From a checkpoint of a small segmentation model: batches of 256, 16.9 epochs.
Rows from block 6, named by matrix and row number. Each number is 128 + 32 x the weight over its row's rms, rounded and kept within 0 to 255. All counts start at 0. Numbers have three digits each. After the name is the row's rms in percent of the matrix's.
# conv: 3x3 conv (model.mid.0.conv.weight, 384x384x3x3), inputs 0-12, a 3x3 kernel for each
conv.295 144:171143139122128135100100110091128155090142182109157180157110134118104135102112135150098096151102085155105087167157128168134088123102084184161132154126096107085079176170140155133107101091090124116124100117133151100122079095116120130142166173164124176180088150182067131149166145123154125094124104087122160132139159127134151126136173184085148182057116148
conv.296 025:229224219246255255237255255115115120116097092092057082128126129128129136114122130145146145170188193199232210098110107069087088067082091134143154117132146122151155107113119062075095077096101113127136117125132140154150161155144194183160195180157145146150134130138112111131128129128122130131128136135130128127131129127133127127151142167129136147113114151
conv.297 048:194185192236220248209220234079103106138114099141112121122119122139138145131136146157156162141164204115151158136118109077091099116133112157130131109122152151170162128097094068081102139156127093095102111101120120135137161195183188181139128115110113101112146125130165143157149135133126129135130139130135139139125130129126127122110086100154128151186163187
conv.298 024:244246233251255253244255245121122116143109100126077091127123129126128132124127130121139149127160167145181180089108106075096102086108108123142142115136142124173156097113099063090086088118109103127133120130138130145143170178171183180175164147156160150139164144135154131133129129129122132131125137133131130128131131128131130128168149142180145138165142142
conv.299 041:168172127180188174179193194097085149081066088112056061066068097088091100089087099149163130197210189179227219159157102130143124080122139184183118158178162116175200183169103139144132087135157116127125137124134153166165089106162129133135183139113122113121094076094108065092170171113161186169129184195158142124138135116139121112131120115096080108104076111
conv.300 125:128153131096106146083100136112072098144119091184169125141135108139154136120125105161187157113118138079058093108151162105146183090132179103151161087126191073126177091139160086142195084151191119169148078075116125111129165115101177128071175111073081064099113121127150191177128157151112137162083116146116088117133121126117125143078072107098115140134177177
conv.301 043:148212229150195220097127176114066056170129084196127095111159153119161148111108119142199195084137175060102163106129155070087136061124148115154189083115172064128169105120167078099144063134151103130150086072124101107164158137089172152103188128099124081101185151133187154128135179202082128173075130151146123116144138122139140122116089125167152150165147139
conv.302 072:150161132150163155128155164108111162109084104122101108126137127119151139090115117138135058149162121143157130127137152112148180086129170135152154120162192094150192119144172097136188071128181066101102051111120094166153145112088176129080213144092119137215107108151105115161140154122136171169116147161167124144171111134178112132112144210100107156088113162
conv.303 157:160133117115111106104099098097123164095136178110151177174099134113090146072102158142095100141110104141118102170180114163136079138098069178173116148122078118083063177190120149130086120085069122127131105122139132131117077070127122129161151173177130183169093137146079115138174154096161117072130088068110178117136178098149149091137189164090131137072104130
conv.304 033:189186181186162182246255240075065054118072046159105089121121130113109120139137138175168186153181187143195184154166158113143139072096109175185179122182198074126154157162147098147150022061093116090100141121153132151160108110123173144133198164149113094090127099097158125117163163155135143142121134134125131122125131120118115116118089080125093089163138129
conv.305 048:221240223229222221209215218143118114107108114130124134137136136123122128124127127149175174171180174149163151065092106084092084088096085065109108095105081107120093033088100054071051072081054114136132118136129120129109229185185209198215183184194140133127127123126145134143125142142132135132124128125135134133145149151142143147137134135121121126155146154
conv.306 065:172207213172183222178170211124076066148124078142142093115132121124130154124118137135171168125141175134132172085143191051078151059069124104172221072104184073085160078153206046081155054062135075100135101094118116118147191114053227185105214204132125117148135133134135142122122178200101119181107111161153143137134142131128137129109123170111122146115124135
conv.307 031:248250225231255226255255219112112037135125062111084054129129132122122130130127125146154197123140182143164189106108106090097098102120121123112133126128123153168158091075069083075055117130109111100106125131125119113129167182193172167196142145159142129104157147111156137103131131134127127130129137133125128128130128127129133131150128088169159095190153098
conv.308 027:225247238237234254221255246113105101118115092127098091129123124124113125115113123138132149147143174152168176078094119059082102062101105135144162119132150121154151090093118069092095073118115112107117116113123144158153176193160216196172180159159166162144155166139161151138136142138132133135123136131130133133134140134127129127172162157164164159185161146
conv.309 041:175164144191181180198200205080069088095074076125085063116111115129127125138138137170192181181212219171207217146165148089119120061089116179209177126163170101144183166192165100135133072099141121130124129134141134129138106087108156135118192168125097086087096068072109082087148151145132141152112138169135130126125123117121118111109097098094070078106085102
conv.310 023:245240247243250250249255254091092092115099089114081077129124131127126136121130133167177184169199216176211215103112108064080087062082094145148159105114142121141163116119119068077088088102108118115131116122135130140143154158141196187172185170148147134132145128122163137132141141134121133132125139138131130126133129125132126124145133139141132124162138138
conv.311 023:238234227226221222232244234111095109140108109131082084130124130131129135126130136137168187135181209140180195099114097076087082079096100143156145105129140108158180122118101076092083078105116114126127114125134121134138143154165181181175171157141159131125164142133155143139130136134119130127122131135132130128132130125132129125163120123171150137181158147
conv.312 027:217212227227225222228235217093074091117089083117081075127123129130125133122126125153205209152199218167209205098109073065079069069102101151153124117141136120160169127116073097111073099128121124148148125147137144145152143159188163169181157146147149108095168111091158118105140151133123143132123146136130126120132130122126125125153115090163122100166122108
conv.313 038:181180149195204175196210203071046090087055073108070064113112112123125123132132130185208183180204199164191192138153124106118103085101115176191146142180163129169193148155118115139118101126140134134146145149162150139158113117142150128145159133118086084097101086086113099097152168143130150138123135140135127122128121116124123118100097086104088080121094105
conv.314 115:105124069128105102127103136152110158146116111181138075106100100148108084130074064131142071113115104071074160086139133098155185089169200081123111097146175092159191080128127097160194099178195154156079123135141120136216181138142167115080156095073117102149145130140196184102094147106110158161080139173120127155113142142110161128107102136137131141176172109
conv.315 129:165104085169125078173160119106173180099129138084084090147127116134110085122126103132064064142123114163170155155119096169143117183165158172105068180140088195178155167126079186148091191176152125099032120158106150156148084134178072122183072094121157185152152132103120104092152107087154132112163161159121138182122121155123114118169175126172134082138116092
conv.316 028:218197229225208245237231249126116115127114110117107096128126130128128138125128135132138149147151179171175185091101101058079076062081081130140146102118136124142159100106106060088084082094101113120130120122136131140132158170161194186174184171167145144141143143137145139138127129128117126127124129133133131130134131129133130127146143151145146145158147144
conv.317 150:094128118116126103116111120172132095175122084198135096108117134159149117146097085103134154091115132079090127089118155089148207070147199081116137085140193075144191101124138094154204083154206137157097125114110157121162145137132154106072166106067139117071163137112193169129080118156081152184058132165126125138109126146092153131136119069158139116179163138
conv.318 028:247234228250224225206222207140128112143112094133111105130123129133128123128129124121146170130155177137156164094102097088103103097115110142148136145155145137156154121114097114119100113122128122142151103114138115115127137146151152147166158150145176150131177154127161153143128129128132139131130136130129129126136137128137137132202166132205181140178170155
conv.319 052:162153131179181172167172190077081137072054073100062064094098119112113126117111115166169132186208194179205210169164107133159137093122138186189120163190173116158187173170114144162138091124148116121117129125125128145148100102148122113117177143116092096112088063088095059068176164120156182162134164175139130119125120109130114105107109119095077102089068090
conv.320 037:212210178207203196217232242122152127081141112075116126131134124127130127125135142131114122163134147176153158103109137116109112109102094120123182134122139114111109095107150098099097070073060110108120117090147116088043181164116176167166185170190142166158112141139101133136128128137134129130132130132132128138136133133136130129141181167096152143068144137
conv.321 036:143133124177182146183188158087096143095069116097058093089107123106125126112125118155181152170217175178234206170143090139134091129144125165147092166163107167174143173140074159143088154164131130139140147154141164164170098134173103116162109101128106079105111071090107051075165143114153157122148173138143126123136114119131115116118088095136101085140094087
conv.322 028:204185185225209217224228222072058086100083078112079066117114121129125127131128133179190197174208231175207240126134103079095077065092106185180143137161158119173206158139105105106092087112132124129141136138144138138153116136161164159166172150130112096088124093088144114096151157137129143135128142148135133126129129121129127120129105085139110102149115110
conv.323 115:172186177125108170123107133096063064128146105135172158166152123155154164117132131161201196131114143117074059122151165115100130123096134141164176111093140124095136122143157107089130120100158108142162102074084164118091133115094160169122147159096111068080105128132132176219150171173124103144126099122106100113109126132100101136114084093103117133129171224
conv.324 029:234237249224244255225255250113100085115099084115088088135132136130115126124126137144162185147174215148182203073100112052094096071095098137144172109138157127148163096102117070090097097112110110113126091111135114117122162172143198174156166150142163137127155147133165153143136142143129139139134143135133132129141142131136138127156132141149140138172156158
conv.325 139:171113075191137087172147115139177185082124152073096115143118104139111079118112083119065060165142109181164147131108083161127114163139126154100060181128097176148120148111072176126103166135118160133050139155102148152138095145192079132167096126149188194160132126122096096100136094067172130099171149129108122182118111156128119123199175134147128108111099094
conv.326 055:170194204182206237199223255146135129121114121107115135136145143134141147128138160118132131138157156158153163083099122085097090083072035101130152100127125110115098070098134067091086067067042100115121102112134096101093182170120188171164184195208148156167133129150124147155126133143131139133134129125131126130135137130143145134147156170112127148110142147
conv.327 173:100128085099120106084085107141115130158117083196163105113140095143152106127101077126153108102121123060047108122126161104153210081155195107122135101147194070142184116123157103153209088171199126168112112109140118106172138130109144103059166095070117099119142133119180201152103132132101148184063118159137094139121116131109145141118106117133134126162189160
conv.328 022:232238230232235241229247236099089106114087090111054059130123128128127133124127132158177177156185204160186195102116099083093096086108108150156150096136149118178182123121096067082096081110126116134128111126139129154161148169170214202162183149125150134140140133134141131131137140131121132129125135135131127131131129126130128126144131143134127138154139143
conv.329 047:172190181185188190187192210117053060136083078151103084109103118125128151138144162144198216136193205128168202101165158063107109038061097137191187108152160084116162120177162079112125058076115114135146111123135114110124151102105182159137206182147136087067144092079164117093135187183116148160094130163144144117136134112128125118131104092139097092153114111
conv.330 045:124123163134180176166211153121136161097077113058056113104111140099123138108125107106076095172163158207212160145140107134150129158163132148147127135176148170204156149145124116157130155177139070059095112142128144175188132137133161114126131096129134168195084106123082095120140128100146158139156167134161146123151114121135113124120165179074115128087120135
conv.331 047:170160134181172162183187200079075094099083087124089063091079090119109108138135131183188176180204207159199221149166142104129114075104129178189158130173154109156184165177139113145127089116145125132141136152165133138162099099122136117130166142115082082071097070072115086080178181148145172152119151168146141127131125118124122116097098083107090084124096104
conv.332 174:147088081164116090175152134139187169114132124089084070149123117144112092136130116113051076137122120162160168142115105161145138173176189149098078169139118182183187158113089170145119179182175149111046139156109156155159092139177081115152073078095183185140149133100118107083134099092151130126171178173114127177118114157114106113191170122164133087135121090
conv.333 073:140129103149144129152163155075077111091075096107073081096092101115112107131130124183180161182196181169190195180174131140152126114145149184175124161173154137169180184180123152162133125162161141142138154149147149149156079093143101100119128102092079069069081069072099082087176176130147166147131152150135132123127123117123119116096090067096088081107100096
conv.334 025:222202245255220230245234237104111074093111066097104078128119133123115127126118129143131186178154189164143180103113111090087094078101089153149175141125161132170175133119128106091116095113114111111116123109115101107131140160129158180148171161141156154130157159121148155147128127135131124128133131131129132130134140135135139134175169128180155127164171165
conv.335 044:145204210168195199191177190151096063151121103123129119119126117122130126109106118102153180128152148158155141092146183065109139068073123094187221083133168089090155089167204058113160062071147082115165123121126159152141187098047216150098212198122157143142140136156120121171111147177107130156117118156135133130131133145129139152140152164112133166105110164
conv.336 041:233209210201165139173145124087115139100117155118110138133132130118112106122119116125115099117126099108136125136103097126103095127107101185141138168126102156121096167110111154097094144081081060082075129130130120111123116166164134188194140191188154164181153137148148121118148133125134128114130129121131134136131135136131136134184184197186136149161095104
conv.337 071:215241223147145184109096125079074081136139106158145106148146117103116122088080072165173168090094120086089106121153166117132165113130185148181194119135182103117177119155180117137176115125184110148189122112119171149144151116093168140092162152098117131140165166166162156154160174173130131158111120146130120114135142134141143156111143158155156167149139158
conv.338 104:168118120133118108118095103088135138101151175111170183149091122115081102083087117152082104145092085143095089159152128140115074125077058184143129139103072118065051175156134132113082112073060139100112115117126132107129081115123136157177154190189128173158098154170092132161180140130157105076141076065114189155136189160155181144140163155094141155088117145
conv.339 158:078111092097120110099103113133117138163113099219159110121130124127133123147126113132152108096123123045063121117121136107151186080141183090104116098142177078139183095101131106157197099166198101144082106130143111115179163153134147104070148089066103091127149125125215192139112127120103140148083124140132116133131123129115135130090083117145127135213193154
conv.340 145:163143140110103121089100109091108137114142173120168175169124143116090134076109152138109105129098085124096094168188149150138093140090071183183152139124099121074078172192159138136108120079084115110143100113157119113145087074089130130139149179157133165182110144177099138155174164132142118090129080081119153116140165101159147085139176186105141172093125149
conv.341 024:248204189207175168207182149105128154107101119052056111133135135130127125126124124126126120125136135144169144125098090114100102137119106184126113158131109207164111154089068117080085199122089094084078089084089113112072122185192164196191120158181157148151147132132141121118136127120131128124137133126127125127130130129131131134187164161160128131154107104
conv.342 154:152182127095108127089084111087038101143124141147169185186172076149140140096112121175202152117119113117088064120190171109151136115116113130198175098136135097099115108183176100148139105121132085139159088091106139134123143072080165113109157138114075064116115130161127156212154215155105135120102088091121091130126126126119117123077085129104127165119153204
conv.343 138:118139124091112158081094135116090100141116073193163114128123108132146147120100102150168145118119147067050107124147166111148193075147194123151160093138204061133197115143161099148205074157205122165133100084131122103135143117101166122066187117061097085109112126124161191169126155155110140181067119155126099131131134118116145142094094109101123133139181179
conv.344 047:255235209226191159227169137085111136075086117047077124142140136132123124120116123143122122147133126177140125108078089110101100154117110172112111148117117195138111137076082126092093183117097083052057093063060129099082155203199151187192118166185168165150145135127125128123150122121138126124148128123128129130128137135127138134187167149148110111134108110
conv.345 052:255231202210170145150131099072086128091110147117114123145140137144125128121114113177170144140130117108119120154126115138127101144132133208170146178143102164133122190152125170134096165132126146122120095082079097095097072113130101141173118150151167150152167142135159127114169150133151138117135132128124129129131143139137142141185157169176138133160120099
conv.346 142:153163148108107140077085125086076111122133161140187182156116111124107155075096152147148133121101102110076089171203165137134100129084075183215176120116112105070083174216186126126117119084091114140170098085135121114154080045069140133129159175151117131148109141166110152182174189150132120103114071084126139125142167111155154096129148163103133166100138177
conv.347 051:255213199233176157223152130076107125061093125032094128141143135134125118126119115148135134150135132165133124123100102126112109154119112188131139191127121220129111147105116154109102198117097109094096114088093129093101117173170120169184095165178161154160143133125127131124146135135142135127147130123125128137123137146126135144176154151152120112137120112
conv.348 049:252191185224156132222165127106133154088108153077117170145137138130117120130121121133103091139122096157135098116093095123111094121099071173123108169128079159104054152104084146107053123074031117086076125106092116108103107168177123190214148198231185172167159148148133130142138127124140131117139127110121127128125135135123130128210181170179142134142124135
conv.349 063:195138154158120103143132102144165139136151143107125104152142153120128129104119121118091118121104127155136161092075112126085090133094105119077103139087070148098098098059106129082060145084083155082035115092049147107104141199160125187213122188200181156139149135102104105080127106125127113106132125121118127140131129139136137135191138138152119080108092053