config = dict(
    train_examples=203450,
    horizontal_flip=True,
    weight_standardization=False,
    block='plain',
    beta2=0.999,
    steps=13400,
    batch_size=256,
    lr_schedule='wsd',
    weight_decay=0.3,
)
Rows from block 7, named by matrix and row number. Each number is 500 + 25 x the weight over its row's rms, rounded and kept within 0 to 999. All counts start at 0. Numbers have three digits each. After the name is the row's rms in percent of the matrix's.
# conv: 3x3 conv (model.mid.1.conv.weight, 384x384x3x3), inputs 130-139, a 3x3 kernel for each
conv.125 031:501500500500500500499500500505509509506508507512515516499499499500498499501499499499498499499498498500498498498498493493495498502501502500499499500499499500500499516510513516515521510510515492492493484485492500498502548599590580629586580591565501500500501500501500500501
conv.126 071:500499500499501499499502500521523516551552523556594543499499499501499498500501500494498496499496498499500500501502500500501499500504501498499499500501497499501499548530543547547539538535523500501501499500499500502501530545541549563533566564532500499500499499497500501500
conv.127 102:500500500500501499500501501503512503512524510520547513500500500500501499500501501500500503502505502503502499501502500500501499501502506500499500501501502501501502537528514560557541492503502500500499499499497500501501541538562547562585545550563500500498500500498499499501
conv.128 064:497500496490497493491492481483473466445462455409387411494497495494496501494508491454448519456472488503502472496484489483474479490483469495488498488497501490514496470478491505508520512514488507495494477470484485478481448467471439471482477507493503485481469477484489479478
conv.129 043:500500500499500500500500500526530537514494490522509491499500500501500500503501500500495493507503497511512507492488486486484491493495499502496498503499500505504503514529517509532519500493493486485490484485496492496501553580564554578574544544553501500500501500500502500501
conv.130 063:500500500500500500500500500511513512516521513516523517500500500500500500500500500499498497499496495503498495501501500501500500500500500500500499500500499500500499545541536551572548552555541501500500501500500501501501553566555561572564592566560500500500500500500500500500
conv.131 014:500498499500500499501502500554558540510519529504522499499496498500500498501502499494493491495494490500501495500498498501501499501503500499499499499499499499499498494498511517522522594583557503502501503503502503503502540567598514543574533519544498485494502497494503505497
conv.132 049:500500500500499500500498500523513508520519507537541544500500500500499500500499500500498498499494498499496499499500500498498500498497500500499499500493499499495500539519512530487481548521501499500500498499500498499501608580555587549527548522506496500500495498500494496500
conv.133 012:500500500500500499500499500459426461584492506494457469499500500500500500500499500498495495498495493497495494500501501501501501501500500500499498499499498499499498531570550519559519527558524502501501502501501502501501548510470530517485550559522499499500501500500501499499
conv.134 213:500500500500500500500500500533531528538531527535535527500500500500500500500500500499499498499499498499499499501501501501501502502502502500500500500500500500500500543549545547553552562562559502503502502503502502502502553560544559562552557555551500500501500501501501501500
conv.135 046:500500500499500500500500500511514530520520530522523528500500500500500500500500500499499497500498497501498498500499497499499499500501500502501499501500499501499499533511510526527550529524537500500500499499500501501501549535561562570564566585544500500500499501500501501500
conv.136 068:500500500502499500500499500467444435498484471496551549500500500500499500500499500498503500497494498502502498500500500500500500500500501499500500496492502497495500477489540416432504487504527500500500503501501502502501513542544462509535461489478501501501506501504502504506
conv.137 048:500501500500504502500504502488486483536517515533521496500500500500501500500501500499498498502513498500503497500500500500501501500501501497502501495506500500506497537534547538482503495490498500500500500501501501502501578618564509546507512462449499500500498505502498508502
conv.138 074:498500507498499507500500496514500506505504562493493550500503504500499504500500498507519527499502503493498492500500503500500502500501499500499518500501513498500502510488447512498461513512524500500505501499507502502499515547474553591533582611552500509519499496525495501499
conv.139 110:500500500500500499500500498536519516542528519542522517500500499500500499501500499498499498499492495499491492500501500498496501497496501501500500500500498500500495551545523548546534548544540502501501499498499499499501573560540571562541555557547500500500500500500500501499
conv.140 205:500500500500500500500500500542547536533537529535534527500500500500500500500500500499499498499499499499499499501501500500500500500500500499500500499500500500499500540546538548546538549549545502502502501500500501501501556562554557564555558559550500500500500500500500500500
conv.141 058:500500500500500501500500501571564538565544530556550544500500499500500500500500500499498496499497500499499499501500501500500501500500503500500500500500501500500500545517505544529512555547529502502502502502502502501502545517528536533522555552535500500499500499500500500503
conv.142 082:500500500500500500500500500521522517520525518521522519500500500500500500500500500498499499498500499500500499500500500500500500500500500500500500500500500500500500521515534525520536527529545501501501502502501501501501565587578578590585559578573500500500500500500500500500
conv.143 052:500500500500499499500499498555559550538563540533545528500499499500498500500498499499491494499483494499486493499499499498497499498498498498499496499488497499491495524503464552496467486464482501501501500500501500502502552554520601578534553533540499499499498499500498499498
conv.144 032:499503505504508510508513517509522518537543559519520531501506507501507508501508510512531532515534534515532531501507514501512518504513515507509510508510512509510511483495506475494507462485501498502503499502504499501503504526560507537576502547577502510514509516519509518521
conv.145 042:500501501501502502502502502517526531528530537518516521500503503500503502500502502510522526508522526508515519500502503500502503501501503502506508502507509503506508515519521516519512498506496499501501499501501499500500542563579546571580545564583502505504503506505504506505
conv.146 051:500501502501502502502503503540539535573562558576563539500503504500503504500503503515524520519530514520529517500502503500503503501503503504505507503505506503505506540529512525525512501510504499500501499501500499500500561565565573578571559575579501503504502505504502504503
conv.147 056:500501510500501510501501504519527545498537554456489512501505509502508512500505505507513519510508516507508512501503510502506507501504503513503509504506507502505505479506479531534480498509470498500509497501503497500499479548509508569521538580558502505512502508513498504506
conv.148 046:500502502502503504503504504531539533558559552555549532501505505501505504501503503511520519510519518510516513500502504501502503501502503502503505501502505502503505433459473426451468446461461499501502499501502499500501488520524485521531525554566502506505503506505504506506
conv.149 067:500501508502503509505505508506509497561564565486502503501504507501504508501504507515513522506510522509515517500502507501502508503504508511501514515514502504510488438452513454454473459440434499500503502501505501502508503512515467477474481489481501504512503504512503505508
conv.150 049:500501500500501503501503502554540505534538535501508515500503503501504505501504504507521522509522523507517520501502504501502507501503503504506506507507508505506508471481487494485468503488464499501500499500501499500500516553578523529567545520532501505503501505505502504505
conv.151 028:501500501503501501503503502518535529494530533524559534502500499504501496503503500470462479472450462509501491502502502504501500503501500505495507509493485517508492533478423478482459465525522499500500501500499500501500570531555571536548551555574503501498508503497508507501
conv.152 080:511497486527520471531551456488480522494465501522436451498500501503502501502502501491503468512530444566549428498504502509514505504510500485484495508509498527515490460437472436442468422448476497499498504505499503505500480506535468493508442460491494505504514523506523527504
conv.153 031:500502502502504505506506508513528520522538531511526524500503503501503504501503504507522525513525526516524524500502504501504506502505508506511512509511512510513512519534530510523525492511513499501501499501501499500501565580586551574586539563580502510509508514512511515514
conv.154 041:500502492497501493508505507530568547548574550539553528501504498495498496501503505512499495496491496505511518499502493497498492503501506506507490493498495511501510509537549515546546486523525494498488488492487494494500563584595557577590540563587505503490491490481501499503
conv.155 229:499499499499499499498498499519519518520521520517518517500500500500500500500500500502503504502502504501502504500500500500500500500500500500501502500501502500500502562563560562563558554557553500499499500499499499499499559553548556553548549548543501500499501500499500500499
conv.156 067:500501501501502503501502503495474455500492485517503485500502503501502503500502502507515520507513519508512516500502504500502505501503505503501502500500501500500496482485459454481458431471451500501502499500501499500501486468448473461454500502500501503505502504505502504505
conv.157 031:500501502503504504505505506523533515546537518550551535500503504501503505501503504514527526515527525514525521500502503501503503501503503507506511506507512506507511500515512510509493505519500499501501498500501497500501531554584523546562532535548503509508505509510505507508
conv.158 037:496505501503507509507508521511519529514522532514515524502507509503506505502507510516527521519521521512525526501504502502504500504505511504511499504507510506506511462487492482502504487501501495503497497502497498501508509545531527554548548576586502507506504505505502507517
conv.159 079:500500501500500502500500501530536522539538532535532531500501502500500501500500500503511524505508526503507514500500502500500502500500501502502511502500515502500505562547540548545544527525536500500501500499501500500500568561574570567570556570566501500503502500502501501501
conv.160 033:499504508505509514511513516539549561526538543508518521501509511502510511502509510516533533518535533517530531499505512499504509503508511507509508507509509507510509492504500482507509472501504497504505498504504498501502523534554535548560533567585505516520510516518512520520
conv.161 059:500501501501501502502499501543548531555563542543549530500503502501504503500503503507521520510510520510505516500502502500502503501501502504505507505505508505505506529511512531520505520512500499501500499500501499500500518539576519529549527537539501504503503508504503505505
conv.162 048:499502504503503505505505507542547540570566550554556533501506507501506507501505506512520521514517522516522522500508510502508512504509512504505505505506505506507506412439456432444457434453457499502503499501502498501503470513545488517545500528552502508509505509510505508508
conv.163 077:500501505504501500510507501483476490498491505497493490493500510494498500506504502484518524498504495526523503499501507501502505502503504499498502506508502512516506479464459446449466444460469499499507500498499503502499484492528473492520483486508495499513501494503512510502
conv.164 044:500501501501501502502500502528526496577585559488543550500504503501503504500502503511520526511528528507519513500502504501503505501503505514508517493504514488507520486464454503488453531529514499500500500499500500498500483466434511490454516520512501504504503505505503502504
conv.165 089:500500500500501501501501501522523523528532530520523521500502501500502502500502501506512512507512512507510510500501501500501501500501501502503504501503505501502504539549551539548547525533531499500500499500500499500500561569572561570571558565568501502501501502501501501501
conv.166 133:499500499498500499498499499500502491501497496533499494500501500500501500500502501507509508501505508503509508501503502502504502500502501501502503501503504500502503552559563528528548532526549499500497498499494499502495570561530539528524519508517503503499500499497502501498
conv.167 063:500500503500502510501504505536535514552540530524529532500500502500501506499503503507519545499511534497511521500500504500502513500503503502498517497512532499512518583562549569553539535531527499499504499501506499502501585598574580572551571546516503500509499494516493502521
conv.168 201:499499500499499499499499499517520520519518521515514516500500500500500500500500500503503504503504505502504505500500500501501500501501500500501502500501502500500502559560563560560562552554551499499499499499499499499499552553551554556551546548544501500499501500500501500499
conv.169 040:500501501501502502503504503539542530563554539560554540500503503501503503500503503511521525510520524509516519500502502500502503501503505504507508505507509506507507484480474478480469474488473499501501499501501499500501519538569516544551518538555502505505504507506505508508
conv.170 046:500500501499499500499498501539546543564561555558540524500502502500502502500502502505517523506524508504517513500501502500501501500501502502505511500511508499509520545539538554556539507543547499500501499500500499500499559571583570575589562579588501503503500503503499501503
conv.171 052:500501498499502498499505503513531504515505494543513507500503501499503500501506505511508504506510505506516518500502497500503496501505504503507497502506499503509504545547550497499516437462478499500495496500495498502500574582578547571565491501528503503497503504493502509504
conv.172 052:500501502501501502502502505512528519532544562516514523500503503501503502500503503510511514512515515510515516501501502501501502501501503506502505519521500504519499536536542529512532548530547499500500500502502499500503559561556529545550535556556502504504505504503504505505
conv.173 131:500500500500499500499500500522535528533531515529527512500500500500500501500500501502504507501503507502502506500500500500500501500500501501501504500498505501498503556552561558561557546553544500499500499499500499499499558562572557561568554559558501500500501500500500500501
conv.174 046:500502500502502501503503504533535514568576557567567551500502501501502502501503503510514513510508510511515514500502501501502501501502503504505500505504503505504505525513512525517504511513493498501498499500498499500501523556584522543553519536535501505500504507501504507505
conv.175 102:508507526502510540505515536494515509513546526483512497502510514501505513505504509506514527507518532535523525501504505502504504501503505512519539508518542534519534445449454438451446443438420503507508501508514500508513465476495476484501482487501512519530505514538503517531
conv.176 047:500504505505508508508511510527536525558563547547552534501510510502508509501506506510523523513525525512522521499508512501509515502509515506506506507507507507508507427446445439451454433455449498505506498503505498501503479499524482501526483510532504512512508515516509515515
conv.177 031:499504501505509504509513513534530512558543517553536510501509506503508506502509509510518516510515514510523520501505503501505503502507511507509501514521504496508503494500514485502520470494508498503498499503495498500502516531561522546568520560585503507502506508501505509506
conv.178 042:500500500501501500502501501522535548526551559543553526500502501501502502501501501515521510521516519507511514500501501500501502501501502502505511506512514504505509484520534486512509475474504499501499498499498500500499551586587559570574541554574501503497505500499505506501
conv.179 247:499498499498497498497496498518520519520521520517518518499499498500499499500500500503503504502502504502503504502501500502500500502500500501501502500500502500500502564563561561561558555557552499497496499498496499498497556551546554552546547546540502500498502500498501500498
conv.180 096:500500501500501501500501501524521527528529528520521518500501501500501501500501501506511512507511512507510511500502503500501502501501501502503504502503504502503504552549545561559544550554538499500499499500499499499499557558556563556553561551550502502502502502502501501501
conv.181 042:500501501501502502503503503522525513532533530532533524501504504501505504501504504512523523511520522512520520500503504501503504502504505503504505502503505503502505427472480438477489466487486499501501499501501499500501503541533504545551529557571502505504503505504503505505
conv.182 238:499499499499499499499498499517518518519520519515517516500500499500500499500500500503503504502503504501501504501501500501501500500500500501501502500500502500500502561561558558560557552555550500499498500499499499499499557553547555552547549548542501500499501500499500499499
conv.183 053:500501501500501501500501502536552554549556549541550540500501501500501501500501501504509519504508522502505512500501501500501501500501502502506507502501509503500506513530528535541544511540545499500500499500500499500500541551605558572598561548549501503502502503505501503504
conv.184 153:499503504503506507506507507491491490498495493496493490501506506501505506501504504501505505502506506503506505498501503499501504499502504502502501502503502502503501437442441437445444437447449500505508499503506500502504453462471453459469456464474500505507501506508503506507
conv.185 123:504497518502489510484462503470477503455463491472486487506495498502488488484482494495498494490493488484487496503495496506493487500488484498504486509508488501497503513540514486496485408433482499500500504494496498483495527558532494508516464472506500494497501487492491464485
conv.186 108:480484511486509525507521528555534509534553559487516541479481502492500507511519516521521542508508512501505507498490508500508521505512511479487514501497503493496499446410429508485490501542561484491505497511531508520529447443468514486486552541539495494497492516518463503534
conv.187 103:498501501501498495497495492506525487461478467484470457496499504497499501497500496505497497508501466502500434494490505497495499498495491492493524502513495510523452497512536526509533528454499493497502493495498495496498517440427517473474486477519488503507494493497489486491
conv.188 234:499499499499499499498498499519518518519521520516518517500500499500500500500500500502503504502502503501502503500500500500500500500500500500501502500501502500501502562562559560561557553556553500499498500499499499499499558553548555553547549549542501500499502500499501500499
conv.189 156:518511502498507507506515523517500503521510507493491491503510517499499497493498494501499499494500487492491482507520509501509493513500481518515497505513487499506496490485461486495460515548507498513521495511502509503506487442416498453416532506468510515512507512499495501503
conv.190 069:499502497483503498468496509490495475482483484495471494502501499503501499499506506516499497499490496487519510501503498504505498497507508504505493508504495504510507498533500450464477462484489500501497496500496490501498545534523493516513470478493508506495503501491490507508
conv.191 067:499502503500504504502505504466455458495477472475482481500504506500504506501504505494521523502534526498518514500503506500503506501504507500505504492508506494514503465439430475429445476434437499502505498502503499502501452456468446456472431437466501505507501506508502508507
conv.192 128:500504499500513512504507501558551523546538538516508503500501498494513508502503499510520508507532519507507499500500498499507514501504501502500502496504518502504501547522507554525518562522518498502500498512509506510497554549523545547518577565532515511494501511509505513503
conv.193 069:500500502498501501499500502493453496520488516538519517499499498498500498500503501499493494505501495512509498499499501499501500500500502500501502501503501502501501478496538495507538503500527498499495496499493500502501510508494508491520520512541499495493490498489499507496